Rows from block 2 of the image encoder of a small image captioner, named by matrix and row number. Rows with one number belong to one neuron. Each number is 128 + 32 x the weight over its row's rms, rounded and kept within 0 to 255. All counts start at 0. Numbers have three digits each.
After each neuron's rows are labels from the 100 images, of 14976, where the neuron reaches its highest value: "top examples" is what is common among them; "colour at peak" is the nearest of a few named colours to the mean colour under the peak. Only what is clearly more common there than usual is listed. The data: regions of photos with short descriptions (Visual Genome).
# fc1: MLP up (encoder.blocks.2.mlp.fc1.weight, 480x160), inputs 80-159
# fc2: MLP down (encoder.blocks.2.mlp.fc2.weight, 160x480, transposed), outputs 80-159

fc1.459:152140107125148150155130100200092190084104090179125113064166080123071156173126106098168095124171077094128110147114093153106128146118139104142155106128139148167140198123171064152141130042108165133091125141152149148146136172162149104091097128
fc2.459:160204113118109144132161138143104141132131109167152134142148060189092122109092137123124136085199118136162111157114141112199145107142081155129175167164088129149156184085174084139057078203228116166109158092122084122154110175125131127095068146
top examples: text has "tree"
colour at peak: black

fc1.283:143182143097118121166150165093123181158126096169067165101157118116133137138119189125117139127056104149098090058155129091129147048156137205097118070119149128149053109150075141129130120145141161102156203139125111112153171124131125134145144117
fc2.283:137135105093145130162157074168094161123121100121132132066098099140139052087099109075094178108069130110134172160132101067175106117188070159166191122125134108146166147091170161077099165149130099117103141150136203123115103120135098142127149106
top examples: text has "grass"
colour at peak: grey

fc1.282:154114072109122159197170140187136108140107065058177193108171142159124155021090133142132080097083124085040108158116105135094151110102085149110143155112135126163140121109094139171140130123146091126172143131123116137112070150105122152156132099
fc2.282:153058143148135134140065097129150104113113117131181147130185102034110133164085097147112106163108168164115132121150155177107127111120133059142115114086158154127109143143082095136126148154169136074130126122138120108111153054100099178132083065
top examples: text has "black"
colour at peak: black

fc1.42:108163191075137179145134130146112159109140091122150092120123160159121249151109102146123130165180143180066145085153153093182154097130144162143112164155122099129116082132042156109141093157124120102104164119141113160116170113150132150151169139
fc2.42:136146105141126151143165181133123101113153191100117048146131115110148125161111149062165087129099090143114156112142163114089127152075125196160170101135198163137097127151114089134132136107156131141140119185110151158132175136089144132172125083
top examples: text has "man"
colour at peak: grey

fc1.429:149169162048135207151125162110128159145173092122085189142100103149185136108153097089165102148173116147116141150162108138141144116087112120126139127080134107094124096130090086083142149090106117100125179144084108137102130078133159165102132109
fc2.429:086089101152180165070141215156168144162124167125082127160149133214106147144130091132166125130070129139091136114127158114142100107113105150117087131135102129140165125136053126148082131087086096097123085150115048043122082102159122126083125100
top examples: text has "red"
colour at peak: red

fc1.145:116169163119128145124162162150093176118118144117107118040093164098142133114100134119113124161148157111100148153104108146086096110145097085122107172138067090189109143068211148128111224167154099117119063144041119126148141111161128147170073103
fc2.145:171132155114103138148147159138120155133135134190079146157046112114155083088108170126125154135136139138103160184137133121126093079099109133072124153158116145108158118136117125077120151162138149166112127124206150201175138124120101176120176142
top examples: text has "blue"
colour at peak: blue; black

fc1.315:125089172217108114098126135157094124094098079126131112111152125110138152104105069135075140154133129146192170177116105136138135103138118125153127123175116135129105054167095042149140154095157155061121121160212148132181126146135137146122176075
fc2.315:130089137211125119135107174123105153179124145084095108153158146166152115135101097098113121113117144099170149119141115112142121128124166174131109120125155142142096144096179139120078102130095126123120092194121104136111126133165141217101138100
top examples: text has "zebra"
colour at peak: brown

fc1.254:176177169145149146135163097101163183137147125098132108111091120093111139144089076152215110118099092124140137154106075090159110135084150163161129097113159071121163129133151122148129080191136121106132199102143149190151190094132123129088133089
fc2.254:101114159103140095126121148160143159191116166124158117168139073125105103141131117148123103185089113092124115122135107138198116112150072128071140137120201142155155147092054161069146083074095142129119104114129130172097146129077098095122106092
top examples: text has "snow"
colour at peak: white

fc1.266:107101165165113077088106110103135171163114156127116118171101093121119172101112220147160068147099126101131092127127125118120080098108115175084121134154115101142058073131122083133166164165158096131153141134162146109111013159161110119052137164
fc2.266:103100124105122128086067098110126126104140115192059103101148113123124120132153186111084124138116139100179118127122151128107183130142134096093090077087165129159123093160157139078174143199143090140111146131108099129068141082123127167139143131
top examples: text has "man"
colour at peak: brown

fc1.468:140148143142102140116065161108060159152149165147119196085174141145086141133134109149167121082106148230130104124172127171190147122113135098082149160097188110149088137119134098163141155120120100124108142119136113118134151151101153136137117116
fc2.468:113155197062191139101154136106164153130139128142151170161157168123163112178156094054129180097109159166135180153137106160153079144159106131170077173104102170135160148076142129159155195163170148131090131157104091067135090090206096110122138124
top examples: text has "red"
colour at peak: red

fc1.60:097125049097079175149180112097158128119089099080097133157152098110168124116198160166135146146112063164124145125089104108103157115139084117101171128121118143122138132103131119078094209135102131079140129166104093100159158195081118124159130104
fc2.60:067132116102150112100089112155117149117118088123121151094106117101154151112151159131120140134137122157139104063188158068164122071070109112116137101127096147123180093125084119071073138097124124135136144113092125125096065142085165135174045125
top examples: text has "white"
colour at peak: white

fc1.136:123126135121135077163083114195107101139144192167164152114118153126172164135160089167114078186096146079119131139143111129137199073129127138185123084122168088134162192081145141153163130094112148135143123119100181133084112162147160152071141120
fc2.136:147148111108080155149123148104165085098120131110131100190062101133125086136152036161105076178102178081108141123177138073148137115122171156093079126141055155178112154094141104090182157183127123097098136165178118132173175123184084075097126131
top examples: text has "grass"
colour at peak: pink

fc1.287:125126088117121106100128025163146075121118140161187133086196106129134156083084139130132073177108106104082075093160148127117223147165082137112186124112151167136055100104131122155099135110068132066149165177141084186153157096133061092161126149
fc2.287:146085126117119069132111141121140088129133129144092154156138130135148081089170143120158173111078218096096124123181085118101147083174140146056171115116125121101100105090108077054113131099167115125176123192159141177143136136159098186152155104
top examples: text has "sign"
colour at peak: pink

fc1.417:145083156075068089113122138132180123124193149127100154132143155082101136197083091134137109147118141136123168105052119180102162124104144102168125114121124178138112133108105088104108170120135154153104177138126113099129134165131129139085109126
fc2.417:229139097108092184143069163133089143134140161088141192126058127127118171185139123130171104122151159118140157175109145155172117136161212102150156136125146133116133136210141175118136151125154121139133161114145123090096101147112150155145055087
top examples: text has "tree"
colour at peak: brown

fc1.425:173131114108162072151128145100144118108103101135144093146136128152106128184109117109133162159101136057161079067086135103128113111112129105173102136115126174079076090187158119165128161101074109110058138131101124159125140155138119153095109062
fc2.425:120109110101108111124182118165126161106090155196122106170098123141108145176155143094150115092173136118138077084080099107059107171105117152125112105094065120065107153144154130059107112117172158087123135109087141088154184100112128121138085084
top examples: text has "white"; text has "sky"; text has "clouds"
colour at peak: white; pink

fc1.109:104158117101140108191162156123088141136088091138147138156138124131132180102102117132130159086194116114155093092128175126106114092080152072161121168170105057100164150082135094172086130091132120133089166085081087176175153083142145127087143162
fc2.109:115176134164137098132119088096135113105116110135158184128180055128102074192156106129070113110114150140138083083093128131093120098102148145119090201190117123185137114141135172113138090159116153126122073153027133092089147127122113124189076089
top examples: text has "white"
colour at peak: pink; white

fc1.247:154155113086174163107085143115102136163117092164191099197162141173093143132125104146147090096148128127166148098123066133163167177075159130144171144133129080082124151113092083068071124057132157110091130085152122058097121160119162112127114162
fc2.247:168179161143173120169132151165111157104163131177101130144114175055169136140161102145084083146087099149121160111118060074167097153079103129084143117131154161097139116126075100160129134117208127060113151119143171154148140096141097073134138083
top examples: text has "red"
colour at peak: red

fc1.464:159177127078167131111089171131152139096096117092180112144144139104083109134124087097092177177116102149154130113144108140126161134126140117139147071130194167110070149181079108143138105156127121130114165092190120092151078117118100166151133145
fc2.464:150119113163136129162167143100111139102099042152160119108085083077121113136156070114112153149159060145097085088147088171130135141125153066111079101146124133149145157128154146096161113103109113179175095117078076150150131122109111082093174127
top examples: text has "red"
colour at peak: brown

fc1.56:093146161090042166140159105140057137107070159166156130108134192132126157151127138134109189170146160111161115097095087135099152144136099143131152147132081082149146121140136098134158088138128124106159149117184140143095183169116108095094142090
fc2.56:102123129096161124137109112144076146097205145153124091107196149058142197186169155102127149100121112125132146125033160186120103151103158110178086150116124120163108101132135120182093160150132136104179126154095087148090155131137088142135118130
top examples: text has "blue"
colour at peak: grey

fc1.383:181193138124137112177088188136104141134165110151093118041132076120116161092115147120138090133183114116133092109116102143110128147088108088121146141146127151079099217139127118161149081175062148168158087160102176124157161121113159128186130077
fc2.383:151169072121091152147150110162077115162109117090060155091120103099171169091109137115103082104124207153094143104151093101145153155137116148116145136173099098119168125160151200177117082175127141127171102161109108106146150150137147081093205109
top examples: text has "man"
colour at peak: grey

fc1.110:100186180087130148188118170166080167179137109121154113082197149132088089129139095128109126070119106124098149106143082126192133209153148123100152157121113122166067095081170154144129138086109187141170093100126159160132164117151177100103137109
fc2.110:145195089130126148141072143154123087169118063148103094132126039074162153115151090126119130189125170099162117209161158131145130130090101074203124128166144142090077118132153167107109166111147113088120087082205108104079129088118161137124116121
top examples: text has "sign"
colour at peak: brown

fc1.218:133142146096032132129136091158092130035118114103131070103109174119143131166097095142126132144147116150097125132140096153113140169125139133182098176139180102152171152150113029103105109177172113198122128154149177113105120106164071094133155118
fc2.218:173135153128088135108115104134124144135110150077132210136154118149112156160086184105104085144136083147087146093164081045103120094106119081120121128079092158131113129128086111184097155180123165168155111151122141128160158106081126154105124146
top examples: text has "cat"
colour at peak: pink

fc1.178:188071105136137074084126098056162182118164145169123100098173180171088133067128171158155121197126165099125118150072155131109120095151102151140129104098090110073089149117110088216191117157136084110118140127097057110101097172168116131117122130
fc2.178:126197138166104133125067059118096091079122147144125112134152102136105178141166113102126181092161143131137095160091159135118118151128138144103062064121110142133183102121224093132126101117125142096069148105096089084113106134151130184123164178
top examples: text has "man"
colour at peak: brown

fc1.217:125146133134141090111132100148111123111101092151173117158212132148062102156122110139189135090135135131188081104179185129122092156075110121149133146091086107109125142081134060195068133163123161122080116053107182174100133110136108204104090067
fc2.217:187136147164140096149155205116148097140185144172180115080132116165157103154147111125149173069174160086144100111051112145170038130165142121112096220119102117135181188111146118155105100113122166141023145150093100160137118116148110128131095147
top examples: text has "white"; text has "sky"
colour at peak: pink; white

fc1.422:124091086191128108120097129120124142136153069153110077081130117177134183097087114149157164113135103121149151147080108094159128152137141115134199162205186157112116134098085051108084148133146078139077117131111135203098146116154104094137193125
fc2.422:104157076116141148119068113155139151075163142065145141070125107123172181118128186120198116131155133130111128175174095127142136169130084113140112137145180055170155108164117111211220110135164141154157126094122170164109163087142125186116128114
top examples: text has "man"
colour at peak: grey

fc1.434:134126181116157101133102170132106070107110190085130152041186168116147150094125123144098113146122134128054134148116160123180123166161121038136138130098136160192140134108121031087125169121165136180147105171137094142136115087135179081154125154
fc2.434:100101187167127117113115138121175141136140109111061116145160132173126176082162125152126178130118128129159129156144118104136152141105176143120117102121103123096126124103141174093116080098131114195108119145097122148033139168112074099107199097
top examples: text has "grass"
colour at peak: pink