config.yaml
encoder_arch: "vit"
model: "image captioner"
dataset: "regions of photos with short descriptions (Visual Genome)"
train_examples: 101725
image_size: 48
crop_scale_min: 0.5
horizontal_flip: true
cutout: 0.4
tokenizer: "word"
vocab_size: 6471
encoder_norm: "layernorm"
encoder_norm_position: "pre"
encoder_activation: "gelu"
encoder_mlp_ratio: 3
encoder_head_dim: 32
encoder_fused_qkv: false
encoder_bias: "all"
encoder_qk_norm: true
encoder_parallel_block: false
encoder_inner_norm: false
encoder_drop_path: 0.1
encoder_patch_size: [4, 4]
encoder_conv_stem: true
encoder_layers: 14
encoder_width: 160
encoder_positions: "sincos"
fusion: "prefix"
decoder_width: 128
decoder_layers: 6
decoder_norm: "rmsnorm"
decoder_norm_position: "sandwich"
decoder_activation: "swiglu"
decoder_mlp_ratio: 4
decoder_head_dim: 16
decoder_fused_qkv: true
decoder_bias: "all"
decoder_qk_norm: false
decoder_parallel_block: false
decoder_inner_norm: false
decoder_drop_path: 0.15
decoder_positions: "learned"
decoder_prefix_bidirectional: true
decoder_connector: "mlp"
decoder_tie_embeddings: false
init: "xavier_uniform"
residual_init: "none"
optimizer: "soap"
beta2: 0.95
learning_rate: 0.0023
beta1: 0.9
shampoo_beta: 0.95
eps: 1e-08
precondition_frequency: 50
max_precond_dim: 1024
one_sided: false
adamw_lr_other_params: 0.00095
max_grad_norm: 1.0
max_steps: 22900
batch_size: 64
epochs: 14.4
lr_schedule: "wsd"
decay_fraction: 0.2
final_lr_fraction: 0.05
warmup_steps: 450
weight_decay: 0.1
adamw_weight_decay_other_params: 0
Rows from block 8 of the image encoder of a small image captioner, named by matrix and row number. Rows with one number belong to one neuron. Each number is 500 + 50 x the weight over its row's rms, rounded and kept within 0 to 999. All counts start at 0. Numbers have three digits each.
After each neuron's rows are labels from the 100 images, of 14976, where the neuron reaches its highest value: "patch colour" is the nearest of a few named colours to the mean colour under the peak; "strongest on" is what is common among them. Only what is clearly more common there than usual is listed. The data: regions of photos with short descriptions (Visual Genome).
# fc1: MLP up (encoder.blocks.8.mlp.fc1.weight, 480x160), inputs 0-159
# fc2: MLP down (encoder.blocks.8.mlp.fc2.weight, 160x480, transposed), outputs 0-159

fc1.83:433447462513475424419496495488507475559482506429540535434559499440571528479503509460475464513523578525492482488461584503502459573472477427550469526574499496428487514500563531567542589562364522436503552411471534486425531435504470485456501511492619536547424502449446519513463512470436456415529479444568466505506480518544577573510585500527489547553534522541483527394507485493481479571577379562563555514510589566476414633488573441500573524507561524515568510521476437405437458450570462
fc2.83:442540547506573460529436461435462383482488461500553532453483427549614528493464521395477539439502471531500468406500518549596598435432514514476477576464490472487516547560510490465459595550451537501504516508503500498519451461480528489494500516543487483472420527500478528471475560509438418492501532417521447573541503400509617590571552527480534501576509437503489590516443507440615475529468512587538530567504496489452599519416488347525560516584490501459458500454473448410560560476582515
patch colour: grey
strongest on: text has "bus"

fc1.475:481501465480487598453479552565473473514485467548427536546456526434528461517537466561485604456592591450564561394481478484531483491507485476519548534583402460416474473513512559498636537421477505545486485452532472486534405494551534542486440477588527483552602483453563510495474529604600517518507458540582504567501537521545498487471443443545499569481547509546449501537535554456585600514430474611455380470511530508480423523519513473518556520514544613426502515470508390483525524544480434
fc2.475:460511495488448444545427557412484417643564456554467527478544526449460517473511509498553484517460469508517528441518567467501507512541459403597509591512462601507557433547529440521475462542485476553578440450502468491466481602539559526487473550560460451532550443420463493634464540494473431486487495523536607420575485487525485418504422483517466493448521484570557493494561474498492595509422547452465516475454402440393534497416551422481586554549510583531530528448518492477530486545401468
patch colour: brown
strongest on: text has "yellow"; text has "train"

fc1.414:537467566468548537545571480517525558522457498465492546483440618440476627531483475572478486565577432441487524494481516615449513414553517480447523396398446488499438475403446469506522517511519535425473477507465504503602450387515483488385473515581452497537633492514483504594471500565521513462470488534557510501532536494501519545473466541525520456516594479527508426503489447524541526503561462477501622528424496513547489532531618507529556477494503472531463468460448393451445588627485499
fc2.414:501542556479459502477548560514567560582519573433436546547493594422447484447497508546458523572537423443474436492503500555429514540517501481467448518507541508536512596490464563441525465433534389449467428557470494479458427473543530495508486506586496538582379527429517423537509394531448465526495563410480420406434539558453457611577469495478509442463446487566483484472501492424397476486520418517491543463502432422445481526516496537473547576550552628454460487495535516592510494555474487
patch colour: black
strongest on: text has "train"; text has "red"

fc1.89:522526502414472453455490598416520511491499437431515524492397432474546534551407472468499497490423508507478423499475542564456551468547545564531549506512638398521446455518442551576597425468456522544461603531484541510491585445519427522465573466499472532538507506465545502473489532599548588479460523539577408536466471586525541564474476531575555555412413466446531431498441599458461449461594495567518443491443535503516433468572473444555487546461513503494490529545486519501532565489414526
fc2.89:514426425491590461443491533506517441540463459444519538490369463508534445531398435432549524408384446550563463434436520424467508528593480523466478498525477536443456456542360514473508498504475493405445564509550507435533484551593479535521461419547501490444444481508525501439492506483394516492500546443572443538555526556517449408512538421479504445545574476504506487452505435500488521475470563554503439470543460482548569427467472463558511503484490471460514555514453434405441413418450389
patch colour: white
strongest on: text has "bus"

fc1.410:476491568519575520466406536502444545577585564421473450520526483407549464377485569515521443560521516455512520497456534541418472468431490461501575452506552536458524489526494487514590509497541552462515418507541467440558502555491455482593522483474537505484471404507611520444485521506433507589593576476473455578479523483532530508522488562519554597490451644449432575471573415514464493525557540422436500529458440542471419488521483580494554528431405511444451486546525483486427469544466409
fc2.410:539530564490516518478590569490439441435516469470527526602542522592457482487537494536390528532417422554469474489586393523560464509404442460537540488475577498468516454545380475516526475450485513504454552523419510478519492544532502550462478418516673514557561539469500427474556419480481497437408426501512532437483532504504419512524461498512533561592470589464534462519471546460440481529540517519527451466451503625466461473434529503514579489488534471488411452554502504631578487499499453
patch colour: black
strongest on: text has "man"

fc1.293:427601569484512503477528454479509552499524478454536460460484575466487477542527573483463477396466496500533430506463445525501454447532576400513435501496575544453387516495547503531478533514564464545520613533515443511541540469474474595584566550524570348492480600462471412557467542593554527517476460476480466576490529468456552551463506508471455537531531434414416427448532537573476533510559436428652468471379519519489458503474455437555520498465565494452513568525486497468515568502477467
fc2.293:516502498516466523475523522484504486564399476519567453464507475476484592605623546468525493447513462409450446523477530557519462431545490418424543539514476562549487467452523465494505431496496476517435523408493487556444578430504598533551449581529568529463493475537399540592560521436506525493497396546515447476502427533499458471462463493471421503576581568515447465529494502488526513544382423486552468542572623608458572478443476511506454487510470435462496563398582420457519528433522525
patch colour: white; pink
strongest on: text has "snow"

fc1.462:536496494551529555454501502575541514513534492486427518459469552556501540509531569512491581517446518519427494573456521434469456462524569514428408452453453451479591561488508502543552475492576537535604389495421381467536425469586520452545461507563482495441453480556581432532557478484474418522488572476604520467496525524548652570498492426550490523481566433505489535478523513588517608489522474453507495534551465543574491559503487602559527490508464566548498537448564596488462425403528536
fc2.462:614565533557543514534513556527550486536523441536606448601547518513505435533479568451430590513522437448464453437466561437473442554552510504591486457478484454498406531522418520470481442415416590532516493543569507496507456512579543508383496537526502498480467617554466487532495495535569467518469568462515461445501470533521539490492507435495500532599548499491523519526560496476585547498487505510515435504473506423470569476543517441577503420531353443593590471562506606508479485400480554
patch colour: green
strongest on: text has "green"

fc1.237:574512416514442461502541472502489470435454467401516457565512549477558460516552568527484525582462451509541540486486564540414528470451555538628527547461405581503451485502616445571501530526496430561513502601468477593527438536474514425403516607595514509613575468457506553518482504559497527509411414549528506577485458528596514455493502574515580494475514390516525535449520502539528470487447552449477451493511406455601510546480531471502421457448462493530470446502468568498443485548527527
fc2.237:598485593460486480494384454533611494528571475570438459491560512459541484490507579510527466477431526423435537446506467450436639451513455509508510505490463466463550539459582520546567504570533536552455551505499552545453460578501521493531457461524600565513547513472523546554520562513475452510548507577490510523554525497412515529562466531505555534507486555524558588493553451619524390462562430505556490561445493526523458446384603497598572438517449520504451441485518465526439487609515535
patch colour: pink
strongest on: text has "sign"

fc1.320:480572562419390588436554466489486499530537532555462501484537568520500519491431379468602468547471570455515447501491502544499437477570501558472436581489539413480532557500472574647491523524478669488487527477486474458466525544464557530534493585515452503426509451513540506584440519491545438546524467457523451531537440540660484559485487501488504512472477503573464439512624460458525494464488511554497450440427428494477476464425468458643467546503504497474527488481482554450522461532460541
fc2.320:471569511525414533524529494463520451455548513421529518490478506604524431525559514528585548478407475435563432490547518553552459470541491559511413466411606399551552556470443535572483449533479521508514536533482524419492442428479502515492446514536546490528484497592505523643476456488480502570489435526510461521534465493628571530514496488568531479532503501528525535654423396569548421465486505480552499504504479475522474532565496563540534609516563482562434532444484463437553510466387572
patch colour: white; pink
strongest on: text has "sheep"

fc1.124:434542598480437541592476429543468476540384560454535531537516468475431521576525510547493466543496515468450500446449521513440468497515414502516508472430489488457600499508598505435578404528475549474577484508586525585457561492443515590504534523493495445487497462483507527561488622430527530436556469444429428511467586553497537522493473519560508598510494466524568512526445479595563428475478561516482491441514486536495452515476473426517540403453431390412395477595446523495542447464578501
fc2.124:445483545482549578577427533473474452528371515493509456513482528420457470461477489475371467499529404452466547500504419438531425588565572578527539574491536475504472470518498472496536474508495466481475559552494484483487486564514560461457452519580450470433504505473504484560580448373620521469465426493524493430395512554516450445548473457500421493574520477455519518519478528505541605499531518556365475461486500524445482500600450548492562636470452570513438546518482551409471453471486452
patch colour: grey
strongest on: text has "man"

fc1.321:442468547512532466551583493542448532441540540459500489516513439452573512500491496503585527454588418423450520525522560460467570549537504392531479434446464434466511452489468555484595510500574638562484495566517415526511529435477553504507433579497519499468494562444451458494484469434521531384547605534488544487424462494516583585486445570600453464539474456559575491604549467568482458540560561584528407536461468520552509475461528517400461543509474543543511466581482481459519527444444431
fc2.321:525543474550525553478481535408466630465512537451472556538521505519542461476509508528589447488498522589541462484364494500453456534524586505476508549493561516581478511469482596481564479497472583507455508532535458593517509455360519564473446573527512498463583440477442534513573464439509655429499434532451441408604521471479525519519501434597432503458508506461492514506546516505562447545564516483567450479553505476490498552522516584529439491467489496557376475423475547573465544606490493
patch colour: pink
strongest on: text has "shirt"

fc1.147:434434556496493412566473457545551579437583466448447558476441510449477396472539480512482450610475522340494474523556473514482511450537531469480483483526477420507456561503528593546515446489585558471472525495453372537466472453374468473619533496524563506493556469537489514553533513551446526482519498514494491584436412482482442454392441494599489460491537473437551504477441497387493483493464514532531409423483558462510454430527529486516523497468474465443563459395534455576549471509514463
fc2.147:509511503496524451523493443531528561440574512465530464505514503493507429486512414370460464616513579449512551477473442557492568474509540583467589520536490465522524566495472568439497475480507532552476540541532424360400414513351442666561493403490622522482533466469510512457476532577545510448506446485483544488431523475494464501531405521534482490534489515517500562508549519500550466487450556548547502487542497418482457516630525506446565538525479427435519509476506536456476512525616459
patch colour: cyan
strongest on: text has "plane"

fc1.369:500462416472483514425531500527481498491481510456495475490455406518518535444516566509508550533535478571607470617378547511407463475440523485494483424577485403430585529558481458373525461519457554412527498505495382500446451525536529487502438495434475561490474437533486475489555560529516509528496459525496503532484556566521465499517547441546511573581514415597548605462492519588512541482428374423486541497563498488435524563485599537523556542444522476557447505463454489480455500366522509
fc2.369:577591477408506453525451479411459392384504541482490441507427486497476475501505513489459515548434402440506532529463455504561460495574540583487514486495492448464492494489543385417571413494530489548503469489573517532433477561486496513471503563497468612370474502574464389494515505404435438558503531538474486608464566482483432542493531462529470594518467449443515581537568556552573514480507443474512533434464597510443465424498583489444488378510483548493457431481486491538505477473486488
patch colour: red
strongest on: text has "red"

fc1.180:546456538525477459601463504483454437458490499424504431482527578555595494467521471527503510513349496434516436492560504461471538472438489527490524539565487407511574422475599517475433550538583485429564467484542397496526411536582431503424525445528481426658544520453466518523517425525493547532493395412493456554476542497610535484548472502503524521500536411413517554484534502431474456477492477525445528533523525513471491450540469494555525474583482513499486554638521524480404523542562458
fc2.180:588518634485568612552507563503462536519463438498385456488491456446480481496445525490571476497496429558487451465436521500502575465555435556564566508495436413486434590523520493444531525541445499486582560530493414630445424545569528528531546472529519478517575560523562554532459478449550429506464509451447544512501478495569539431510514455556468555602433454503539426465594536506415488523492475540419469529510595495523519543479476461476508434542518450435571469459558473543416490505565590
patch colour: white; pink
strongest on: text has "sky"

fc1.372:451459532624481461549581442474516489504572484495491434509511592565500585494513494475484410574504503560493489503383562490447570437585475474506536488525403567534543487465527550620430538505571467496513571456574521536473514474388486510477535529518484426586544506534450493430568535513531507533476533550518577609428646570497412513501513500556468466502485555511422508569529464458462572484516490497534477616506521440539536501436431546438516482506461434481454509496477435437388506454455498
fc2.372:451415514504508467535511527391435501459527423490517516528599587481574551519520476417580502512505443540476579512491514518539428503478517500454466512582519537486520454402538527584429564544480424548533493497501465465542511562372487494436548480503472506471548508496558551456459625492558494466437450511498614492511544551468460477496459505445434506461548571508447529592566533505460474470579504503376408534515570471528459529388466496550548533480456486404436572570427587488414477535494420
patch colour: black
strongest on: text has "trees"; text has "green"

fc1.442:405559527468457498453439372440502461540459415526496461483580403572525571495527503564570506515485491443550568477475461437454529515481516470541504481529490600488425506443576554528643431513472456486516497521480507481462526373523423461482408533464490542493479532553532525483524457536518425447538580491595499530400532508531596492505544482453504523570553468374506568476504436556525545558522505587425503528567447553608517496466431518518412468524472526518438447501569495493476506586434507
fc2.442:480559502475535493587528503485446473454600558447559483437515448532527496355538556542533504585529450516554511494434426497584451504513542458512609550511461479484397500464488514511552498523430423416483538515404481546463464529527496486555428453531518554506518420511521548543553451357590510458466420540547472439521507518510528501467571457481454446545503437468562553550373456591427442440537544427460553471519463575499496541495446503534400541535507562468408519487514540411572479529527502
patch colour: pink
strongest on: text has "white"

fc1.58:548508474556503437452507529514405460530610495428468539515540576578435492493493583506551548542475437493541485513608465606404488427563556490456488497599463535484476550448488440504499444454548535474422484490414505536495535505509491472448462468533432437504437405539609516499472407531491538512599546483536606479467483526506491442576507435437500538559539544559452414483564532549573525530483376501509484508544375450411493489486529428405550453557509495543545584512454509530477490470465480
fc2.58:485547480529500518489518566476418497511512485441477486577494500517378533483456477514489474550456478514555485421596418581459462343465532521416461510462471520488531583409465436506468440500428537506461479536489459484436522509528526441559480554481382457521497464554523524507418527534633610410559452496574490472403505510500558495521420470515593518524484579521486513465511540498531573592477450569566468401549453448498512504377431493497443451530542536420493552554503523483521467496411462
patch colour: grey
strongest on: text has "elephant"

fc1.118:478498438624517496520478524462536469502488492519569480494510567572483530464535572540558579636517463478423387450550524411477464537444470456416543489504483594460548504467477429475509519432522514411503482483461479550538558428526521578596506396502542506611459565460474535531554592426547464532474472548521501509434457590497471448515560503527556617425493447545547505414463499496448480531541478351532398536464490422507513511459494454463434581458478473542592495491485491515511503468497529
fc2.118:521573490556466540526556494516565531479504535418514481527494489456420470460514567478468484553523581530544496488362528441606597425522458625553512594559467502554435531568465544468557511506496519521558567544532542522562386432444559495511481509482500516471535514507549485524492532507454490430506518469523491504543474548420481475573460517458449604453532524583513478472440560550365531542455476334530425480554421411502419588476494523549473453521489507472502476473478455465402515511503583
patch colour: brown
strongest on: text has "horse"; text has "brown"

fc1.62:428503455585512552515403394506468474454374461511509437476497436402469552449489584522405602502466440426482529526457498504505465471605464463566451411504563552482471470479539563495551504604547417541565414559494484518539509441505496480616519398433491528499509483575535434594508576614524548570492437478485463524458604572539506440521511469521541487545460601535522454551495487495500565522456531466455494530507503522495546501395466434476553486429508487474556532501518468465512498448560512
fc2.62:423470540465497495558479511475544505509493555509482448480502437460492419421586596516536605468500455539449515540546483424515467394485490464517493486492572560451524543423517432519583466527578537640553551610496445484578465527511583435540572424529506525443441436521553567534566510529541547553520588437537464513484581517529494549484544481538454415507513571446590534532505519493501432551438468466609511458488521449485400419472480454530574503512564480453550538437566412518582523538527500
patch colour: pink
strongest on: text has "man"

fc1.377:478448441478539513548564470641525402474546507479503564543488484512477528549494503480490440484545534460467562539615513538510445503468577597554470469604468375451504599477562444486488448459533409466544466490519450422505502485451469486519444438518552503484549522528424434505491569523530522552466508513543465487516469467517515407614584535499590482461530473438573473398504563545516480514509472382523457532499415513561481472495521494543457533486460433499527518441465632469590461472599397
fc2.377:594506507483484538555497554496515424435463530470555552507442384546490470443512546508478418529571543538474540587587507490480474473415548577481511500516516398511532492545491525413535469571588488413561522569545620469577504548505503549522500497454589492518479520457562460508602514424438472495509485526471439546468397440445457549527471467416536482555565443493524417412538541442523425481608584481438527479599524464458526520534482528572458582498467514489521471405510430456560537440498452
patch colour: black
strongest on: text has "broccoli"

fc1.133:540556432495505469539508505549459417424531460411543422480444558496529522528512548465409489513523503472490426613556542461509484509464476541482534428525447584495525473498453448487497472566581439566550637622554465513440487474529528502587515450535496457547544538550580425487446505573540579439506547414496534571566427505505485542505528529418565515555498480453535441490492458535488575421459443503456513533546487435491500441527411408504491504458457457554416563555446500588516360485537452
fc2.133:476499425519575453451475564509419535484512532458611581488447490533471433498597588467440571499543519486587487619512516454469534395469544430468539384534473487502501522449498427510418546511469378492487519485528470453487520488425528499521488480541508516532575527536534438480477438572561435414565509510453479513551463484668490524514450567428492471534453425444571378521427454543476530537525461500498520532468496465522500401552551509448499523467528480541386548539536496564524489480521590
patch colour: white; pink
strongest on: text has "sky"; text has "white"; text has "clouds"

fc1.399:486489487502518473477464482480461543466512481459536525408461469530505463526549503496578518580555525491381545472567525503537570441648510418466493456516611472473490524489598525524510477502548571540466499478496548530563465437412427492572496482529421511503455467466584450506560518561483636537480458520527538502507531492494411531600552476477568428544520477389548407478461491464495546555411431558512461551424512461490634614481499559458490557425519456483551609478501549462515454513447476
fc2.399:464491462482514495543543493518461467561539464429519550565487447390557425521607547449495573528584478478405437586490502592520558538543512403437488492509516497480486536501546628510525482447526392531471480529493489532546515390513433537478469473503455540549454448556466516551501436519455544528468573517435386433447486608430478534434473531508503516501522443496456453554515427510506489532508447589560458475445494425468553431499458613398494527547546467483479522426600428468580487448490432
patch colour: white; pink
strongest on: text has "snow"

fc1.10:552589510564544466465561525475557496487433482552480505526456522552587436501512479577516431547539524476501545609507460486529445499538522471427606521486464492462539480599543464508438447514448440473491533398509528584505477418485597477500368464451398561541567491537549615469503508484487483566489625474452450552552465576515425464458537491564494554453504561417473546467597433478504437461448547531476488563464528519581523580478410490520447488543497446505407433458498552529543489421476494
fc2.10:491442539528515517388447520598542501564447484569548524423450486522556569452492471498389528536552501505540527508500477454531479439488473546488480512529470492470492453614545556495598573530438582474557511484489543463541372544521564509462494617512451531423555406501519489475512510456446580530574516503520445535450402607483506560380538465482473519560443586509460505466526565557443475448467434501532498502464513544487609497537388578492513419597487556465514483519460514561489469450494410
patch colour: brown
strongest on: text has "sheep"